Weights of a small contrastive audio-text model.
Model: log mel input, encoder norm batchnorm, encoder activation relu, encoder depths [12], text encoder width 192, text encoder layers 8, text encoder norm layernorm.
Training: muon at rate 0.012, 3700 steps, batches of 128.
Data: trained on synthesized solo parts of chorales (CocoChorales), 39062 training examples, 12.1 epochs.
Rows from block 4 of the audio encoder of a small contrastive audio-text model, named by matrix and row number. Each number is 200 + 20 x the weight over its row's rms, rounded and kept within 0 to 999. All counts start at 0.
After each channel's rows are labels from the 100 clips, of 14976, where the channel reaches its highest value: "loudest" is the band of the loudest frequency at the time of the peak. Only what is clearly more common there than usual is listed. The data: synthesized solo parts of chorales (CocoChorales). In brackets: how many of the 100, against the usual share in percent.
# c30: last pointwise conv (encoder.blocks.4.c3.0.weight, 320x320x1), inputs 300-319

c30.62,209,206,177,191,199,202,188,188,206,194,199,210,198,207,200,210,222,191,200,200
loudest: 250 to 500 Hz (77 vs 44.7)

c30.244,209,195,216,224,190,179,201,217,186,218,184,192,194,207,179,172,180,207,181,204
loudest: 250 to 500 Hz (99 vs 44.7)

c30.132,189,177,205,221,198,175,194,196,216,200,199,254,176,188,190,218,181,213,191,176
loudest: 1000 to 2000 Hz (49 vs 12.7)

c30.144,232,180,194,207,197,191,208,202,252,219,207,196,201,196,180,221,207,184,218,238
loudest: 500 to 1000 Hz (55 vs 25.2)

c30.218,187,219,183,168,214,200,235,198,200,190,254,204,234,201,196,194,250,202,182,185
loudest: 500 to 1000 Hz (51 vs 25.2)

c30.173,209,207,203,184,207,184,200,161,199,181,204,205,180,164,211,170,211,215,201,195
loudest: 500 to 1000 Hz (52 vs 25.2)

c30.185,192,188,213,182,180,202,196,204,192,179,234,186,194,208,196,202,187,204,187,176
loudest: 500 to 1000 Hz (56 vs 25.2); 1000 to 2000 Hz (35 vs 12.7)

c30.123,219,177,195,200,199,167,214,200,199,212,208,169,185,206,221,176,197,185,167,187
loudest: 1000 to 2000 Hz (30 vs 12.7)

c30.292,209,192,197,188,203,200,177,206,214,217,193,173,187,213,201,180,202,192,215,186
loudest: 1000 to 2000 Hz (55 vs 12.7)

c30.99,233,174,182,201,213,206,195,175,200,205,184,231,159,191,198,214,186,220,187,247
loudest: 250 to 500 Hz (77 vs 44.7)

c30.207,164,189,194,200,194,198,194,166,176,197,209,199,180,208,184,195,192,194,180,185
loudest: 1000 to 2000 Hz (79 vs 12.7)

c30.118,199,217,195,172,204,207,200,189,201,184,185,172,216,218,210,190,201,229,192,203
loudest: 1000 to 2000 Hz (34 vs 12.7)

c30.150,185,188,179,189,188,225,213,186,213,203,176,211,193,212,216,207,236,237,217,209
loudest: 500 to 1000 Hz (54 vs 25.2)

c30.31,205,206,193,181,145,220,209,224,212,231,185,211,205,230,196,195,226,221,159,207
loudest: 500 to 1000 Hz (80 vs 25.2)

c30.47,207,176,203,191,191,193,203,186,215,192,197,248,174,200,207,210,178,185,219,206
loudest: 1000 to 2000 Hz (63 vs 12.7)

c30.112,190,223,223,212,203,199,221,171,193,214,183,227,212,233,195,199,178,174,197,198
loudest: 500 to 1000 Hz (77 vs 25.2)

c30.271,200,205,195,207,229,192,186,217,216,215,235,230,240,181,175,197,216,229,195,183
loudest: 1000 to 2000 Hz (41 vs 12.7)

c30.229,202,171,187,198,192,218,215,164,208,197,208,223,189,208,228,169,203,165,148,213
loudest: 1000 to 2000 Hz (45 vs 12.7)

c30.242,190,177,203,193,178,208,232,206,220,192,203,180,199,167,183,210,191,215,197,198
loudest: 500 to 1000 Hz (79 vs 25.2)

c30.11,216,165,162,224,165,218,169,211,192,193,222,202,189,187,209,201,194,174,119,198
loudest: 1000 to 2000 Hz (30 vs 12.7)

c30.42,180,207,197,212,183,176,190,205,230,184,228,193,175,202,182,207,224,218,178,206
loudest: 500 to 1000 Hz (60 vs 25.2)

c30.67,211,186,206,206,203,193,189,195,206,220,167,204,240,207,202,218,193,199,217,201
loudest: 1000 to 2000 Hz (82 vs 12.7)

c30.284,196,249,192,213,203,175,193,206,207,217,214,240,229,224,191,219,206,197,175,176
loudest: 1000 to 2000 Hz (45 vs 12.7)

c30.35,189,184,189,173,189,199,189,192,206,215,201,178,199,228,192,201,196,207,204,201
loudest: 500 to 1000 Hz (65 vs 25.2); 1000 to 2000 Hz (30 vs 12.7)

c30.286,190,193,218,214,220,195,191,204,220,203,215,188,189,166,203,176,211,197,171,192
loudest: 500 to 1000 Hz (55 vs 25.2)

c30.245,183,182,208,180,198,178,195,172,195,250,203,207,237,223,184,189,204,210,221,199
loudest: 1000 to 2000 Hz (49 vs 12.7)

c30.277,193,197,196,220,207,232,224,199,192,189,221,181,229,190,211,206,198,215,199,211
loudest: 500 to 1000 Hz (83 vs 25.2)

c30.157,206,216,232,192,190,204,171,205,194,206,208,160,184,241,224,220,221,160,204,188
loudest: 500 to 1000 Hz (82 vs 25.2)

c30.261,187,189,193,206,218,198,214,208,198,208,176,176,187,232,227,197,211,188,173,235
loudest: 1000 to 2000 Hz (56 vs 12.7)

c30.52,233,190,169,176,238,172,157,225,238,172,217,236,197,172,230,217,219,191,198,210
loudest: 500 to 1000 Hz (81 vs 25.2)

c30.119,245,188,206,179,206,187,208,203,194,176,239,202,182,189,215,197,216,183,190,183
loudest: 1000 to 2000 Hz (78 vs 12.7)

c30.301,223,173,230,203,181,191,209,189,187,164,231,202,154,195,221,180,221,198,197,201
loudest: 500 to 1000 Hz (78 vs 25.2)

c30.94,228,205,209,181,215,213,149,225,173,181,164,196,181,154,220,167,187,201,202,233
loudest: 500 to 1000 Hz (94 vs 25.2)

c30.86,168,207,172,219,181,244,203,212,187,204,189,249,164,180,200,186,167,174,185,224
loudest: 500 to 1000 Hz (81 vs 25.2)

c30.85,232,222,208,203,207,206,205,200,194,202,174,226,203,205,210,202,202,208,209,174
loudest: 250 to 500 Hz (85 vs 44.7)

c30.259,202,207,187,212,178,216,199,180,211,184,188,215,197,217,209,207,212,219,216,224
loudest: 1000 to 2000 Hz (56 vs 12.7)

c30.18,196,215,205,217,191,211,204,178,194,178,190,159,175,191,220,170,217,178,191,207
loudest: 1000 to 2000 Hz (53 vs 12.7)

c30.270,188,182,205,212,206,226,180,186,186,211,239,222,175,200,175,227,210,188,210,192
loudest: 1000 to 2000 Hz (43 vs 12.7)

c30.101,204,181,179,230,222,178,191,198,185,195,203,186,176,156,189,157,205,198,214,152
loudest: 500 to 1000 Hz (71 vs 25.2)

c30.232,207,216,177,201,182,217,197,205,204,185,190,229,178,185,201,180,207,194,222,207
loudest: 500 to 1000 Hz (81 vs 25.2)

c30.186,194,150,224,197,226,207,174,239,215,204,190,219,218,196,222,206,199,176,192,189
loudest: 250 to 500 Hz (73 vs 44.7)

c30.227,168,209,175,195,230,198,202,181,198,197,197,192,220,207,206,189,227,184,218,231
loudest: 1000 to 2000 Hz (53 vs 12.7)

c30.235,189,209,193,201,185,193,229,189,198,197,168,203,188,184,182,210,200,188,193,167
loudest: 500 to 1000 Hz (59 vs 25.2); 1000 to 2000 Hz (39 vs 12.7)

c30.172,183,197,244,217,195,187,210,188,183,157,210,218,211,201,187,211,185,202,184,198
loudest: 500 to 1000 Hz (76 vs 25.2)